From a checkpoint of a small image autoencoder: encoder num experts 8.
Rows from block 2 of the decoder, named by matrix and row number. Each number is 500 + 50 x the weight over the matrix's rms, rounded and kept within 0 to 999. All counts start at 0. Numbers have three digits each.
# convs1: 3x3 conv (decoder.decb.0.0.convs.1.weight, 32x32x3x3), inputs 8-15, a 3x3 kernel for each
convs1.0:446417473451484452536461502501526520545493557549472514492539470578433514521571480513602507536526570524535567519468528554531527513473558437393485504426429445490524481491504493516467489475462515499521540508493543513503
convs1.1:571525534437467460468534500485491476456366533454495356410509503526497521477479546482525460443506390501438481500385443393477429508456406513523521565499532528608528482482511491567568480553423438527392480552485411461403
convs1.2:538488506545586553513500541506502462541543466390528447496599526499502584488606477473489479541527446492529478482482464427446518588433442493519471416524536420523461492515524512531509510519546513452449500479484427425441
convs1.3:480463489496548423570512537459441456503475567476508480537442490496461448497458557459437414431503397422487509430519489498432394476460430481498475453541504570497513515518494497530540515528511445481472453473444431446460
convs1.4:544577580577611601505419396560455479526497417412424456542542493506458462438492494444544448499517509419480514533427416437512494486484477536564504528525521570429516535495479485520512501443484494356401462406468457509465
convs1.5:561583523557403510528524521464489477391503451458469555488435503447626474485507512406463449381477490452421498415544523465363511515568512547517457428463540596527512526524494441486528475502579429576488514544556449472454
convs1.6:528587581504450524544467512450444499411462474519504479524470474490450515497484525494362497471424418510465478461553458482457440494409450512508497478536564474483520547514538501632450512475501488366457470479425479495460
convs1.7:474470529509505464452512547421446473459559457411485454458507438477646493429481419488404529491507492493424498514558512483474498487483486485543547473629462537526557530504499508526503559476524493523411515454498487508438
convs1.8:550534482467502448506489523485447459443498463441450513516517428511577530452536518442468501419421510509429478458442533457454396471447392525609496566538526540459539518528493579460531533459577397457402423422494388476483
convs1.9:522537527502534597490573509614594560446536466506506498504418410526609498465475474551507476537508503489428543474517494584499621533434409528520503482428488443426536526503436527563507484541471495471442407522440482484464
convs1.10:508374476468399491556496512468487488507606488480517530503549506463633481483481488458466509574531561539501450494534511521554487503520487459473441414472493434491440441447451440577477500491481508583537547514526591499519
convs1.11:446505481518590501472512475462487514444469584433499462522428535462548511517452481461447461433532351453426501450441416504347451494437526531485517566465537509511555507554467567392582500553461460516559489454422485480480
convs1.12:405470510429534497495466466498494534504508499517478533523461513482424458537470473489463542445556442508447484499569534584529601523574598449411493454393442418437570468468517458510481508501409571544530504514503566476526
convs1.13:500544479542461539489521487426525494482496456480441466524482517448534450496430499455450453456335507459474449482470493439497417458514491542564490517507504523526464515529539546560488497536533429507477438455433462487492
convs1.14:475403490451410434497484486502568484475539532499525600513513447542621547509547443478532485543657616522526571488442445453487508523500537466464465458423409435452425476467433515529459510509521535458499518570541498486535
convs1.15:556582550526501508559492498464491472407459422465490476457518576437562495482508546481428477475359391494408443431412468421489410493399405507496422500572531494552557469517504506482557469466496408576445485435524442499489
convs1.16:469479527490606469512433540389506485452495431529479498515512449591517542460477493475482452471340392507473496415421424414416440498533391510485497518434490512563447544522466553468542484534526420511481442364517453555465
convs1.17:453418465409461456483487536534541489517448605438619530445462449575511682447521507464520508556536565505583556507474508528518559495581499444472453428389464457466519512511497471442502564521526579495474412492569511538464
convs1.18:518563474515673578482555482459516495443438492445524432512500437551547493470515489433534487511532555420511482409357486473555538444475546486467439463527494563447523442588470537506512474510532448470439491473487477497459
convs1.19:453423486490443461502515519461539533454561486521535525525514487481600485515532508553482453533608586476512510520546538561494540527483512412378511446469405452487459468483465545490447480506481527544557618546539521480507
convs1.20:428451451497533511449380482531510450588546543419468444576546511516484433499563509494470514569554599509515531547468540512537576508571589450460451436376466481424441467537458498527484565410473494521426549480567583567548
convs1.21:468513549564355462544614563448503501519440508460510479554522548515510502465470500486415460392453517444454471420500477485544460464444499543497575588539578579493616524520495493550523522471535472523465404470464539534406
convs1.22:477441509430471465523440498524489499487535477593522607524511538566440521494582469499513484558454562535546512535528519525554536511548505488467478439509412473442402489425487404544474545425547524537545471502479551554525
convs1.23:512488499573467531497509501442477517467451546465462446533470518490511418550429515460417441458480427451444480429553496499474516536479552543478650497615477501566574477535487491522524549557414533459513457411411484417441
convs1.24:468588498528517573487549533433481482437424470475495450567512586536488440485429554452448459487571349447485404530426367470386432468492458538529522515432482543519473537477496543538517485493474485460497483421481485485489
convs1.25:511517543541516520491498488469504501418468493488449477519501539459542518501460491436480449500464469432479460457415447408454364465391492541508532522543582509557492500519497552528554481524493424494509469448442494505476
convs1.26:468488498460423467450466460499539497553496548548620502552511473513537482523472491545550492521576483507557525450509481473554538593483567446551500458479480466447472508419448568402516492511480510561539496518539451474509
convs1.27:524491529549561493489510482540446477536415469455544444510541476425483435496477514460468373459462412471466508514380440417379370479419438521533530501482572465463419520510512542524505504524442422469413427501457423450478
convs1.28:495454499441552452465542561393446496437418434472478492478535498525543502491494553425464451432484444421551394503492516462387474494409422519523473512536511516477513535561503568559537532516538480432441403449414496507488
convs1.29:436465483497541486496469526467570521542466464564456520481479536517490539539572515491601502492581563516439518580426532551487569433581530457432467449410438494450516477527485528496462508494497540453501552483561531507547
convs1.30:469530530513587547520473501470502540466409403518531489527451533515443467560449488503434516440459415509479464512490507489539531487446463542525564532649580565531531440488520584472527470504526484564477436424456501538520
convs1.31:621569484552546480444560531499542504559445391463426525477452458447550475514465477548415490453423428466502508472454447434511403502463465497613427534494500540500449484544511478520470442504492439445451464502491522428525