A small image autoencoder, trained from scratch.
Model: 5.51M parameters, encoder arch vit, encoder norm layernorm, encoder activation gelu, encoder num experts 8, encoder patch size [8, 8], encoder layers 8, decoder activation leaky_relu, decoder widths [32, 64, 64, 64].
Rows from block 6 of the encoder, named by matrix and row number. Each number is 500 + 25 x the weight over the matrix's rms, rounded and kept within 0 to 999. All counts start at 0. Numbers have three digits each.
# fc2: MLP down (encoder.blocks.6.mlp.fc2.weight, 256x1024), inputs 814-887
fc2.91:554522525516495488478512526479519481440502483515488482493487518475492494537511493498483481461496528510454505489512527478532487496494483480513509496495525506470506507480481490479499442498497509482475500472465476506488512483
fc2.92:471501516540504518473499507495509502492508487498488518483489488482475513524469506462458503511502473425507467511492492498518533478499517524490504559509502499508466521532500509503489555488557523494459472506481505532490487452
fc2.93:498542461507503479541508458518520499480495529507507535519528517516496516520491446477521544569506488488508480496517488479473505521524504481481516482520557529519440482537482491504518516509555510523487485492506495506509471481
fc2.94:493479473513491509501472505483465540510475504487512484452561496525475515479508501555512511516507497503483445491518493497479489426459473499470536480491505508487521504486509483538500505472494493496511528486464535465480472509
fc2.95:511473503444492517503482491524556501512499506548484506494550516548536503504541545477529512515482532483473508577494513513491529481509469478497485524472491500525454498485464502512547505543493499499535530531540530503542446531
fc2.96:495513495497468493493483515510505537513502492473516498529495488493476510490475516548523516528470441506530508477505498496482530502520525495495508507550525490530523510550521524514503500504521542501452542492492496505512537519
fc2.97:488512490509533489543521508475486497468509497458501530498511562492446499469512522484529477483491453507515530479516469469510470511460469495481518486469492494534500522506505526429524480517499540470482492489531520537514523469
fc2.98:492443521479468507556527466502496529516533431512490470483524496492502511550497527526493479525480539516505500520501547483501513523496508493506498479473491538488515500507508494473541467516515504512507517505529434511465482490
fc2.99:487494470459515491505481497473500492527502460517511523525522471502509522514518496490519503481492500544528521522462488508528503486500484520511490486554497459505500516428491540527523507517520540520534497451532506488504511525
fc2.100:467497498536487492499507515503458493507505481504475541558535518487526474523518513472486485518494507519507515494487501458480536505512481516487509497480474516491503465508515520491547432488538493481513499546475475522483537528
fc2.101:504491496499463481544493477506492521469529536493472541497528493543510528487512478468487508498500493513523484509506536543520510503508469503515467531475495534485526493466510511535506510478466467500496467466512462499465501557
fc2.102:511511518524527549472505515488473513508492532538497515518510499536559478475523543476509460485536495502469474505485515508499504467505490506471487516470545497500505435496512476497481482515516465511493518534509532503484528518
fc2.103:528495490456481468516500500473519512505472520517490449497476464492506503504479478512514461515506499513495483451488508523508450481505492472494487498455517472489552500517469510489480479502507510494490508505511489495486521493
fc2.104:487475555491508445476527487459491482471506499477503491524449488465441507441521465513491478535508503457484521485480465469515523529508460462472512442460516478500484543532481496519534544481557473484461460470466502492485493449
fc2.105:522460516504454503506447527504505515429495521514487480515494475533536523547484475502544464501488553503488521533517512481486529486503494534504494497508524497513498527476533459500554516491496510494499512547530458513532477526
fc2.106:528502512489511491481490495512476497521492521529510509483484476537465455497492512440497518513487493503503467493459484507494489465469539486479487498516527501446480513496532503493484494492468500545448522509510536491495458503
fc2.107:496492498524483532467528467499482492523498552540539471481456480526470477510443516491490493496476477504514483518516523503479476483539519494468489500481456519485483510505519540510448488493489542509478459525500540473526475494
fc2.108:492514510531504532505516467474516533555526497500484516472514467451469536489506471450498538495537508473510478478509503506498490507477472501479509483544515489482474478482428498529508494474522482549494492487504489520492499449
fc2.109:504461462525495490520501480497518536479494477469479474452516499492482498512519504543468442495479485513520488502516499503510432492511489515462510481482516458524544498507470485513493521477496510467515496500519440442481522459
fc2.110:499483482474478462461501479500465494493495509511490467513470424501451495518503449484480504546489479552547525485484531461494524537492485487474496495507489491520496524501481477514528484525519551533516515479490463514523477467
fc2.111:497504480528475458505513464513494464480492503509465477545497465497490512427536533488509515504512524458523504507466521512462524504507536462469540472508546484511490532507463497475521541488532539530457500516508485449517522457
fc2.112:511509502520496507509488511491465510505505489501491488516510487488520500548492503505496494512499493532460519525477470558495488509473488472516495533480474508495542530505485505516516477537552493504508491509457507504503538534
fc2.113:476499517478487467483522479487470464498492481528551497524529526497514503510488535482476490522484488540534512519544482493458475509499472493506501510510484473485521528512515535517509503480525501527475533490523516490520505533
fc2.114:480504509515445511480501472497523492496519539492495493491473512470505500497539530490494454496481507491525501503462523503528495477459511537504520529552495497483497515499511527532495500496490514524468528486512534500489500483
fc2.115:462496488529517512522501504483467505475529469497523507517465529473506514480475465503520505508509456491503500448474492472475489501477453515469486512483506487511523510499484507455505489532486520489487496475497482492449531512
fc2.116:506502517462501547486459514511529517502493502522477518513514512548487456513502514537476502512491503544496509511508470473504513470474530507483521503535508461495497517504456539550476523485483508534496494533519510525534519509
fc2.117:569525500509510477546461458514497509459484496511497509485510496501523484498525464538503510482481502486476541447542473490473481528514485565508530490498529451487446516503531495486512484474487496497518500479513546490508528470
fc2.118:512489489524544549532501500537520521480512527502483512477514494504513449489462495516505509518512490523534538521498504496492508479482502539517500472510440497508510526530524529492530489502511519532444492477484517489484491489
fc2.119:448508545479509492505523490514516511518514514522504525519476458500526495527461500521522469457512532514496521481480537499496472472514499480498504477492499502522511452474501489504522509540512490473478515489487486452504506511
fc2.120:492476551483443483447517516489494475448475466544534506485491490492514577495528516506447487470489484456499523504495499490514471509492509511494459481474550473491524510495491538532502512505500521544497496474511532504503473460
fc2.121:528512541506498476490489525482492559491500529446532481542552467471477518510496523508493463505493539483493526514540497532513480552496504463524497484470508488458477487460490498525477458477456522460531487462473513506518516501
fc2.122:454491502417492467498473496468480474510540526471461470468495478475489478508482474478491467517460468513471494504506502486524455498541457512480526490496522490485501508480487505529456477492485483540513541454496505511476506566
fc2.123:469483543522516464510498504479505486511485504452466521501459526474478524511513479502484459478502506509514521498470495492478529483471492485494532510541493494508532512504472499512492476489463519534452512470518500485504531470
fc2.124:492473481501468463495513526482509497532516508491497509522506495469522452499500491527529519460512495510485473479490466543469529517473520490513516446524502465466535518514484498468477473504476520498490520486494517501468531508
fc2.125:479560516499506515506493504472530520565497488513544556521486544543516524533491524541492516505427458476494513537524495477451490486531528455488497475460547479469483492512494550548495484506477526475470472496487487482470443537
fc2.126:520468492507449547521533493532516523499492484490477500512498499478494509467536525484514552481469494480471518513488498534467484506465491496502510479497486530504511440469489515467512503499487440497504490478510503493472527506
fc2.127:469525506497498498489506499539520524494501514497512517466518519499520492505497529476519529484460491490499476496487508502512513510510516492531504440515486490512471487518509521516486520539432477536506490503496469503475537490