{
  "color_jitter": 0.2,
  "encoder_qk_norm": true,
  "encoder_inner_norm": false,
  "encoder_moe": "soft",
  "encoder_num_experts": 8,
  "encoder_conv_stem": false,
  "latent_channels": 32,
  "decoder_attention": false,
  "grad_clip": 0.5
}
Rows from block 2 of the decoder, named by matrix and row number. Each number is 500 + 40 x the weight over its row's rms, rounded and kept within 0 to 999. All counts start at 0. Numbers have three digits each. After the name is the row's rms in percent of the matrix's.
# convs1: 3x3 conv (decoder.decb.0.0.convs.1.weight, 32x32x3x3), inputs 0-7, a 3x3 kernel for each
convs1.0 093:472498499486521471487475470561613540565527553538528515482470442429479457483461443550526529535487505530547543450450492429426406415371500549498510514511507493482524496507510490564498518503513508498526571521537533556520
convs1.1 105:497537459472522393502504482479441504527509462443476473536490516528601552519529503510487486432578480490477453492469533478454479549501486492524472453447443506442534527503453536442519510511494493445514458389469456482500
convs1.2 091:524630485509450526497498486511464494500457490542484464509441517388498499453485521509455477492463462491477453457505479454463460401449499530598478492549529483522527460488535534535603471448562470501452556522478497518510
convs1.3 094:466469486452547488493439516466471489518430487488469515526549503489419554495525521530489496485496519485467463529534522544590523512468433486451467470499416451568420459513445516442411563484476468454444484514546513414483
convs1.4 102:517476497528448513503539516505471444403456433484463409570414461535462556506558551439499519424511478503475518507513481501498582550508541471500504468490445437496452489524493515492509500456511470492500400461539493473451
convs1.5 101:513531509463504524504539481440497485402509534454455513511565487467520575550511562437445479464515576430468474472518513494525494519579580475488477447524524444542517461467518442496500437507501462446470467496523441493514
convs1.6 100:455536507502439541426502490456396410484459462495463495506464493527524552531550503474435485485536432514470461545489502511499447630509514460475441495552476467512470462500430550456485486477475499541490510421470517481517
convs1.7 098:514488467511470490478516493494540496492575482476444481413537510511494498473529523467532456539500495460541456505529527482507576554483435479535509506518522489393442494501482490414467507533558491523455518574443486466381
convs1.8 099:540435494456596431505507497493516496456439479483476479493510523500467595537518556439506476552479523453493430461479512465542491525554438473442462430453497505536450483446487486476479574547502458486457465475434484500445
convs1.9 100:479525477546506560484573504511410477421404473420400471535487559520490456502512488504414477441379504450514498507488495492482511508429485470538503484567490446421529507473543508445526485517491502524553425557598469432479
convs1.10 093:532510494497527478512503504470507568540573508467533511465456471490506522462457484464427475507681466418497470463512481508459513455476458488547490506516585509576522496450463466562520568533566524463477573521442500510563
convs1.11 101:517519476446554465532459570487552469460441526480451444475536534478466526536463527505514494550444521482513521573504491494558551483539515469488455409520449439449437483463515535504408440482453468495451448438427468461453
convs1.12 101:448481484505542502466538496521561552499538501473517573453472476462493470493466447571483536523520462508558526443506450433504502433538468541486507538542553481502515489467494414536497488519501532589575568507522545538520
convs1.13 098:481529534529401494526512525431419479402519430489403473516497516534531531468479548492494483514450526467498528564517512490496546528543545459474475453486475498439478495504468496464477470512471454498466468465453445462439
convs1.14 102:521576536534518524511538471502583501531545529503481550444467461398477487458420471461515520523530506490544505514440488497402441476424469528569531504579543580521505495525493580543574518534533459531493516555492513600503
convs1.15 100:542498500524502516491523514500489446433520432467443510523529508549511477550543510492541472492505517474466486492547539516494585469525558446511485444387443431475483530444498506444482477506469441475481405492428445469486
convs1.16 103:542540491441487450514532491497456512518476464498420508530543524516520536525483535540489530496418536503519487536475530536564432500555491480438489440472500519467467500424500472555409536482487455450435499496391504485413
convs1.17 103:503481507537550551488472520547534504554502606534521501473387516444433498476441456527521482496458533478481514507414472468518440504455432531519535514564525506492494502519486593453579509562532497536468504547409492512502
convs1.18 093:485433459493638497512496487455480568471411493435519454503453500506575500481491488450509517420491493459469518529512450490541469495475471461464541477581477508528487477527447530480503491527487481565498421468542465516522
convs1.19 094:505521490497504521489468498563540526572559514513519492450456440461509445500426443446509485542559508482530522479441447511421451440448500459544481485545500505515501455501499467645515500465511511473509516543498512520491
convs1.20 104:534531501525531496491551554533501522491430423514475529537408492480458464503453501479542510449498489518532556494454460517495520484422438566523487539578573498559495505555472492510576586496503543536489521538486523554572
convs1.21 098:503563507499447483538524519463574512439525471486514443551587611556566534467515541464498500527518468434475494530498503537537520562462498442445511448470415427482483483484422535492512458521497497498405501525489481454470
convs1.22 096:497480544555490563489501436491473495501505537562501542464420435455453464445488430522489527454533519542513455443503471497465447456370449526557531554516551549522500529511532500489473511522548532512530561495523528512507
convs1.23 106:503524493438526475486435546430433450492461458471470414514491516568528548555523489505467467496540438516510459561511526581477602518530507453484430451480434438481450507514485467489408486504457515505529465455468481422526
convs1.24 100:503488466441582505515451530495452516509403415524426466552618492590451460493548472526441507457431432516420510502535470559516580482513519469492518494477528531505483493473511492467477521456527518442465544509516491479487
convs1.25 106:529497498527459489475483516457497461443479469496446462509523505517506534532478556487474497499518475464441518591464502491533531528503525432539465448465474427460483484499487534482485454503493467476452401471431470434481
convs1.26 094:592526528516536473540512463495539529527472518540515565463488454408422391463464450469517489486547469525535479480426452451461491486500491536583513544562553543525537542513533546527541520521533488522557551571603508555489
convs1.27 105:475496464489487448454536514479440466423471431465447503545488529525571493551511532474524517491490500459492466513538535516511561585514493490420471443492450522493451459491483541476520474469449416451477473448445517497456
convs1.28 109:484532506496466486486431541516443434500433440530467464552520498514507469493552529487476486478450478512432483478579519516567510590448503456467472520471490478473481492491538499480518535493473446477423477534501467455501
convs1.29 103:497428504460559574468438535578553510470498457517486518443451457436424444463465454538487546548434575522422561488417463513455473454428506504502477577622489534520491469566485498511493514498524472492502480569518520549549
convs1.30 100:493493493490478508481531476480455504452456405505460485470572509579579532526527506453473527456437457453478436487599556513530578488554489446457442479432491447492472487464496429406480451458484465525473476422516504415494
convs1.31 104:544550508504453474555482510447462513412569484486411477554531466529514505506524487451485532496486465498508481545519534468493561526518545487424433512508515435450476548451518547412425522479467519418477504460506476443529