python train.py --crop_scale_min=0.7 --color_jitter=0.2 --bottleneck="plain" --encoder_norm="layernorm" --encoder_mlp_ratio=4 --encoder_head_dim=32 --encoder_fused_qkv=true --decoder_activation="leaky_relu" --beta2=0.95 --max_steps=6700 --weight_decay=0.1
Rows from block 0 of the decoder, named by matrix and row number. Each number is 500 + 25 x the weight over its row's rms, rounded and kept within 0 to 999. All counts start at 0. Numbers have three digits each. After the name is the row's rms in percent of the matrix's.
# convs1: 3x3 conv (decoder.mid.0.convs.1.weight, 32x32x3x3), inputs 16-31, a 3x3 kernel for each
convs1.0 094:476462466469459492493491465548532545540552498519511517512499509529529504512512497502499496508505490491538500479471477473481499500494486518483517507526532511491546494491504519528510534527513480471486461463466501464468466473465479476457461470466487490506502471502479479497475482486467457489476488502513537512569559550540531499500522517520499496484498501479483474498484476496496491522519530539519530525517538523517514508547533499528508
convs1.1 101:469453468455484460445469458505502505515528516522524511522537497509506491485538516514541517522539515496555537480469452465507481493497469506522513526526542528517495518527511488516505491491529473487471461470461480458451477467462463476461465471483472474485505483493495493489472467489472480484493461492513495514537549551503536501502485516509515494495500490507500506472504525462468483519518504539523516546519508516524516545487531524517521
convs1.2 107:523530504530492531530505533462478458479474479462441454487483483477471440499495496490496479501498514465460522496474505498518506523500513479485483472489498454470479488460460450464455476471483491486509537525488504512488499538527522479520510528532490511510497522484515506528478478512489519497466480478462447476468435447485472458487479494501494509515500463514519508496518489501514485477482488486459491473511485446454466472468459479464501
convs1.3 104:507492499526515488533527490453443482452471449483469485472446440478493484447464488503498476498460471494503507504532511558540526544513502461476519455481500459500501467457462452455484491472460504489518508509511529503489491550508492480491468487519500501506523507506519514528494484521477518521494522525489474470437442462488470467489472482513485479488483495497514508506526535501505499498500472495454460495454487455471490487449466468477477
convs1.4 097:481471479490455411475504437526526500522518506514523537518527522513509521515503505504504494477535508522504506470467458479510460453492476503492501505498521522536508531536517543531552538517519490483464492469482486455493464471461454475465469443505476472495487485471508486482476483509488488448486466429509503564562550513496534485500497512494505458501537496501475493488485516479486479484532485491504498499499500498511479510505523506505525
convs1.5 100:459462456478440465497483506505491534500551547518511491506551510500528519490495536491518516489505492522510517485480465488462487476479476518516487515513512502485507517497507507516534533505518499460501481456457470450431476481472487456499462471474501497495480489513500502475464441471453495478482490464517518518517524523539528523519512499487527485491520494487484511498495494499495509510513541507502523520490489511499537526520519517490492
convs1.6 099:521497502502542529512531511444468483481479471487468480463451477482479457469482507468490497491464471493480491486500496493482486523515523489505493452457471473476503454434448501462505455453463515495508498533531497510515508573514496500527506521510494487494526491496510482514529467499523502506521509534481492466470469463473464449468489490490478487464486491515493496511509499495510506478504485489479497482477488476459467476466474460465484
convs1.7 092:462461470439459487488461466517515519513525545496475532534546519519508524484573513500528507529526486538501503505480469462474467491486471498533508523551545519525520492517521509541560539506487463447473468494466458495457487487459478485479466474476486503484489480475464467483482462477460478472486455451529529526533518516528533525495487479496503506496515497483506503508482503516492485522508516485525526498524519514520523535532522513528528
convs1.8 103:448482464464493445449483477508487503481504500496498497535497523513503526516533516491493493515520466515469502484488492474471488471465463522524504525521561520498516524531500511538519513517522461459437463459454455479453491471450476498466474482456502480494485475505476484470469468491447479490475444478505500515557541540527504534520521495510512502492523492484492501511496521478490472527517507510517505501495515493493519497498511508507512
convs1.9 106:470443454471482496458472470546528534528506507514490474529518501528541517502519514501497511529509523509536517478481465483464467481487501497501498490517488525503552524527510524506539517519509490493480474456442479467498471466463496478521476458472468487470496489480486481474500500487503498498474484490504481505497489496534506507510525515517501521497500513495508505489489498488486515515520509530523508504506510510521563505518532512526519
convs1.10 097:513498469463449469488491467531533492518547542494508521491528516512494498523499503499512530510516513503501506470460489481502493468481499510490514484524499535525515520521542585554538524535511514488477475474457490458495470492479471461505488463472483488487503491479502498511491454485468470463496493500501552528525548535536528518495519512540506507521496517504505502467472496473485513508521516486503513515504503480497523502509523494503506
convs1.11 109:493497503474486518521523507450482505466458478489460471468477477489493453478475488461496491473497489491487512503521511498530517530519509478464462460480500464489492476427461446428481470474472508521523520556513497520519520515500523499535511538546500493501497501487510501506531510516521520503488526497485477494487482460490459469477477483498478485500481485506516512511512511507497501455451463486479484469474477441463482476453464464470485
convs1.12 094:469475484470479468504446458543512498517500521517541518510503521512524546527530513486500505506535482492493507480472460478459456474494472519520492527532535536517521528491541517531526499520539454488479463483456486505478485478471442493468460498461496482504488478495465496471463462471460446475452460436507547518559549513519509529507513495498509519509518481491482494508494514497474482528501529520520532499506494481498468516538522510521513
convs1.13 089:498464490443455484493483459540510504527496512493521539519533540552492518512545521510550514509507514514521508480485466460476481503475474506529502528547522503533537480553540519549530511527512484465467466482490486471467461491494477464470483463469484507482501483475470456506461487476498485444490501484531541519519537520526523520507468492494511508499505507490522482494480494514510499495532508496519536496497530510533513526534515526510498
convs1.14 106:487472478459475480472456444520530486513511541544520510508542507532511497493529513495532522530526523503534532476457448477482442484505470522539517503548499520521526509533531542536530506514520481470471463460454483490490457481461471478502473470471474494472489493465477483508457463480458464447462466488507527523495530529525539516507461510504512531503520489499512509475494510484498499517538504519522508506519501512494527542504537519504528
convs1.15 106:513514507519525537513524491445454475463459448461468475468448461466474470478470488493480492480481493485485513512495520509516512514503505483468486488470471479476481461479475430450486446480454503525510479508494523521518476523512514519542524511497505515501528504487498471506523492505536509486514525542454478457461449429485462469491479498500479480488493475487504477490492506512502508460472487478463473467484490467472483448457475482459480
convs1.16 094:459447464462483472470472507491531500533552560530529512529545529551530526508496498526499516517518487517526507477477473466495458464469472519511508520509498508520519504531523550507539520513520484482483476463457481457428464465450469490480474493468504480492486499494491514468465470491511497469505472483499492537464538525508515518515489508501520506499515490473502509475500496483485504519541511521530510510522498530513520525514522516497546
convs1.17 094:468493495508483431484505461496514487519534500495522543499467512512512515516551511468485509515504506516491501480474485483486453487498484502510510507514533527522527497542487529532549510505507487462483471475479478461483500477482447482469486476474481472511504487488488454507451470470484479458506476451518545498516533511524548517502506514501528482474537492509494473488499484471491501502557479526504532531499531524534539553532557537502518
convs1.18 099:508556514539541504504532514501475463470499465462488463471437485474475469523457472497467486486455495495459503489500530499485527497500513458483471466478451474478472455460491464464477477462504508525480505521531491541528527484534510473510504508509494503480491501495509491519534509521515518514491511524457471485484463480495486466506499488492486494500506480489488519519515488502497490483472468483476479465473492470476486483462471460499466
convs1.19 104:507493483503442441496488439519531507506511522522513541494510495533508521541502516512525520501498515475485497479491445512480480481511484506544506487519557503478526510498515526513491493517513487524495488448443498418471454459465463477463478460492477496500506482510489489499440448488454470493473495494500488515491523515494522489505542529492509460491504497519468478490484518462508502509493505495507500531469495517512487517497516510508520
convs1.20 110:495521489508529487525542518477456490458490434464492487458460471492457466461477502492495491475480479508497492503491512501492491499477507488474472467449499487468509485453485449459475466472446512492505514528497499484501505565473534513510533503509494530501518504517514495506503502505494483540490498508428457434488471459481433451496472482473490467486500466485487493522488534516505524472480494495493472474485491471459467459430481461467478
convs1.21 098:455463466433459467441469486523489537538514506532549515489513504515523501541508508518499500496496502523511500459487476440443423485450476531536509536522502527534525508548534538565578525536538489491473460471476483463490476468490499460485480470446495478500478478486486464484492475486511485474486499483508530530515528525527517525502515498517495489505501498482503480501506493509489498529517527536507512499517509520540505529518500530487508
convs1.22 100:522499501507520525512534531466513481485472474477473487490476480483465443476461489496482496477474508490485498476521513502506528512507540478498464439461463460481492471465490477471481482457484502500516501540518492462471484488514495491524499500517499497488515512485512488511527520521530528525530527521464455477497450461455458444475493494497485480480491484507498497513510512497515504485449481486497498482494490488457488475483466479458486
convs1.23 101:516477512511512498510485507466457502459490455436474507461459460482463484479494502513499483471467482504499509510490523484471506509502508488466454488475479498476482459489500434461456501497463519498506524521494517535510496541485518540523526524496505525500506503510509499508508528514526499536514511508422441438474463486509469437517475458489475488493500471456489516514484520518491488478453484494497456481469456462466483448444446463466479
convs1.24 093:495504517485525541496550529491485474489476487491486495501455485464455455495487506473472501488473504490461479494496519476462504516495515473466467471463464481489461468484501466492494485487482498504488515536537487516538524486501515492513493529491506508508487484481525484507495493526500496491508491488476464466507454460486468473489489473493482475495489493485486512515512495499492472491474492473469478492484486451474468470482461465446479
convs1.25 106:531508541540526511531512500467467482459464465466448488479466475497467477477478510474479493475485495489506504489522506531542508519511524470472454428466464474478465462461461457446464444463476510509508510507503524504477520502496488514505495527525506487498493497499491496491527516480500530540530508523452445468483455454470472481487494494471487482489488512525522502509516508506504514473466465462477487476463482489460480462468457496488469
convs1.26 098:460464459470492491443491455514548528524543512495539505487521515518529514536509513479499512515512542503508512477479482460495463494502504506508511535516525500494491522525486504549522498530495462458496454490481478478491491480482452459442468479470479486499508478489493485503484490470511456473482463466534503495536540555523531538513504491501507501490506492496492486495513473491477490532508508541514520526536518524516505512513510530516507
convs1.27 099:506498496545498519516505508485485469481450466492462482495463473472494472484484495496482491488497524478488521509536490483538524513507512485455480462478487461503478476496491449470475454467470478530510520505487533517471487453491480470486497479507495499517491532460496509492473525534495524488491538530466462483499450442453460477475492513497500494501486474523543501533518550524497488470476458463454468482506487459472477439447477507465496
convs1.28 106:488537507476503516502501523486469471467481479486465482455465496471457465459463479506473486489488491483499485505514508518542516527478518463498472470474490485466488483458482432460461451478497480492517515527532505504487499518521517516527521522513500498520493515499509518490527508523525519520558524514458443436458462424449467446488469494507492495501482501505515487486505491512503496477458471462470501481508482489473456476460458478486464
convs1.29 101:459465467505469487453521479511556509517535504523531472512521489492532527483516535480508532526520513515534514480499475491463443504482464499511523528561572516512518516537537490493507498477496468492467455497484453445484477459480472455470436460473481488464487472472481477489496466465457481471487478483521495484559523534530502528510523511490508497487508480485481490525514506479474495513474513535503484530497509524526549505513545527512531
convs1.30 093:479464462467472491493461472519539511511535500497509493537526517540531534485522506508513489521528499482499463487474490500474466496495462531494492525533499532510490529492539529538500512513519470478489468454459472454508481486488474485469475478482486501503503485490478499478470451489452449470495468467477495491486502500527513540508486518534488519506482527502476471481465476493485490511488553526511513525500534509494500501527511519555523
convs1.31 096:486474467450472444501481499552477505528523509541522506524499500535544516522521518499505494522519485532512519473482471506472498488480485495528517484531540520532543504491526521530540512550531480472469451485472471472493470470479478479497467482439497485516491477497492483480463479482462458451493500500516539509549544533520500513503549502504524487509521496497498482493502504481478509516508541542505520512488503482504482489496523519500512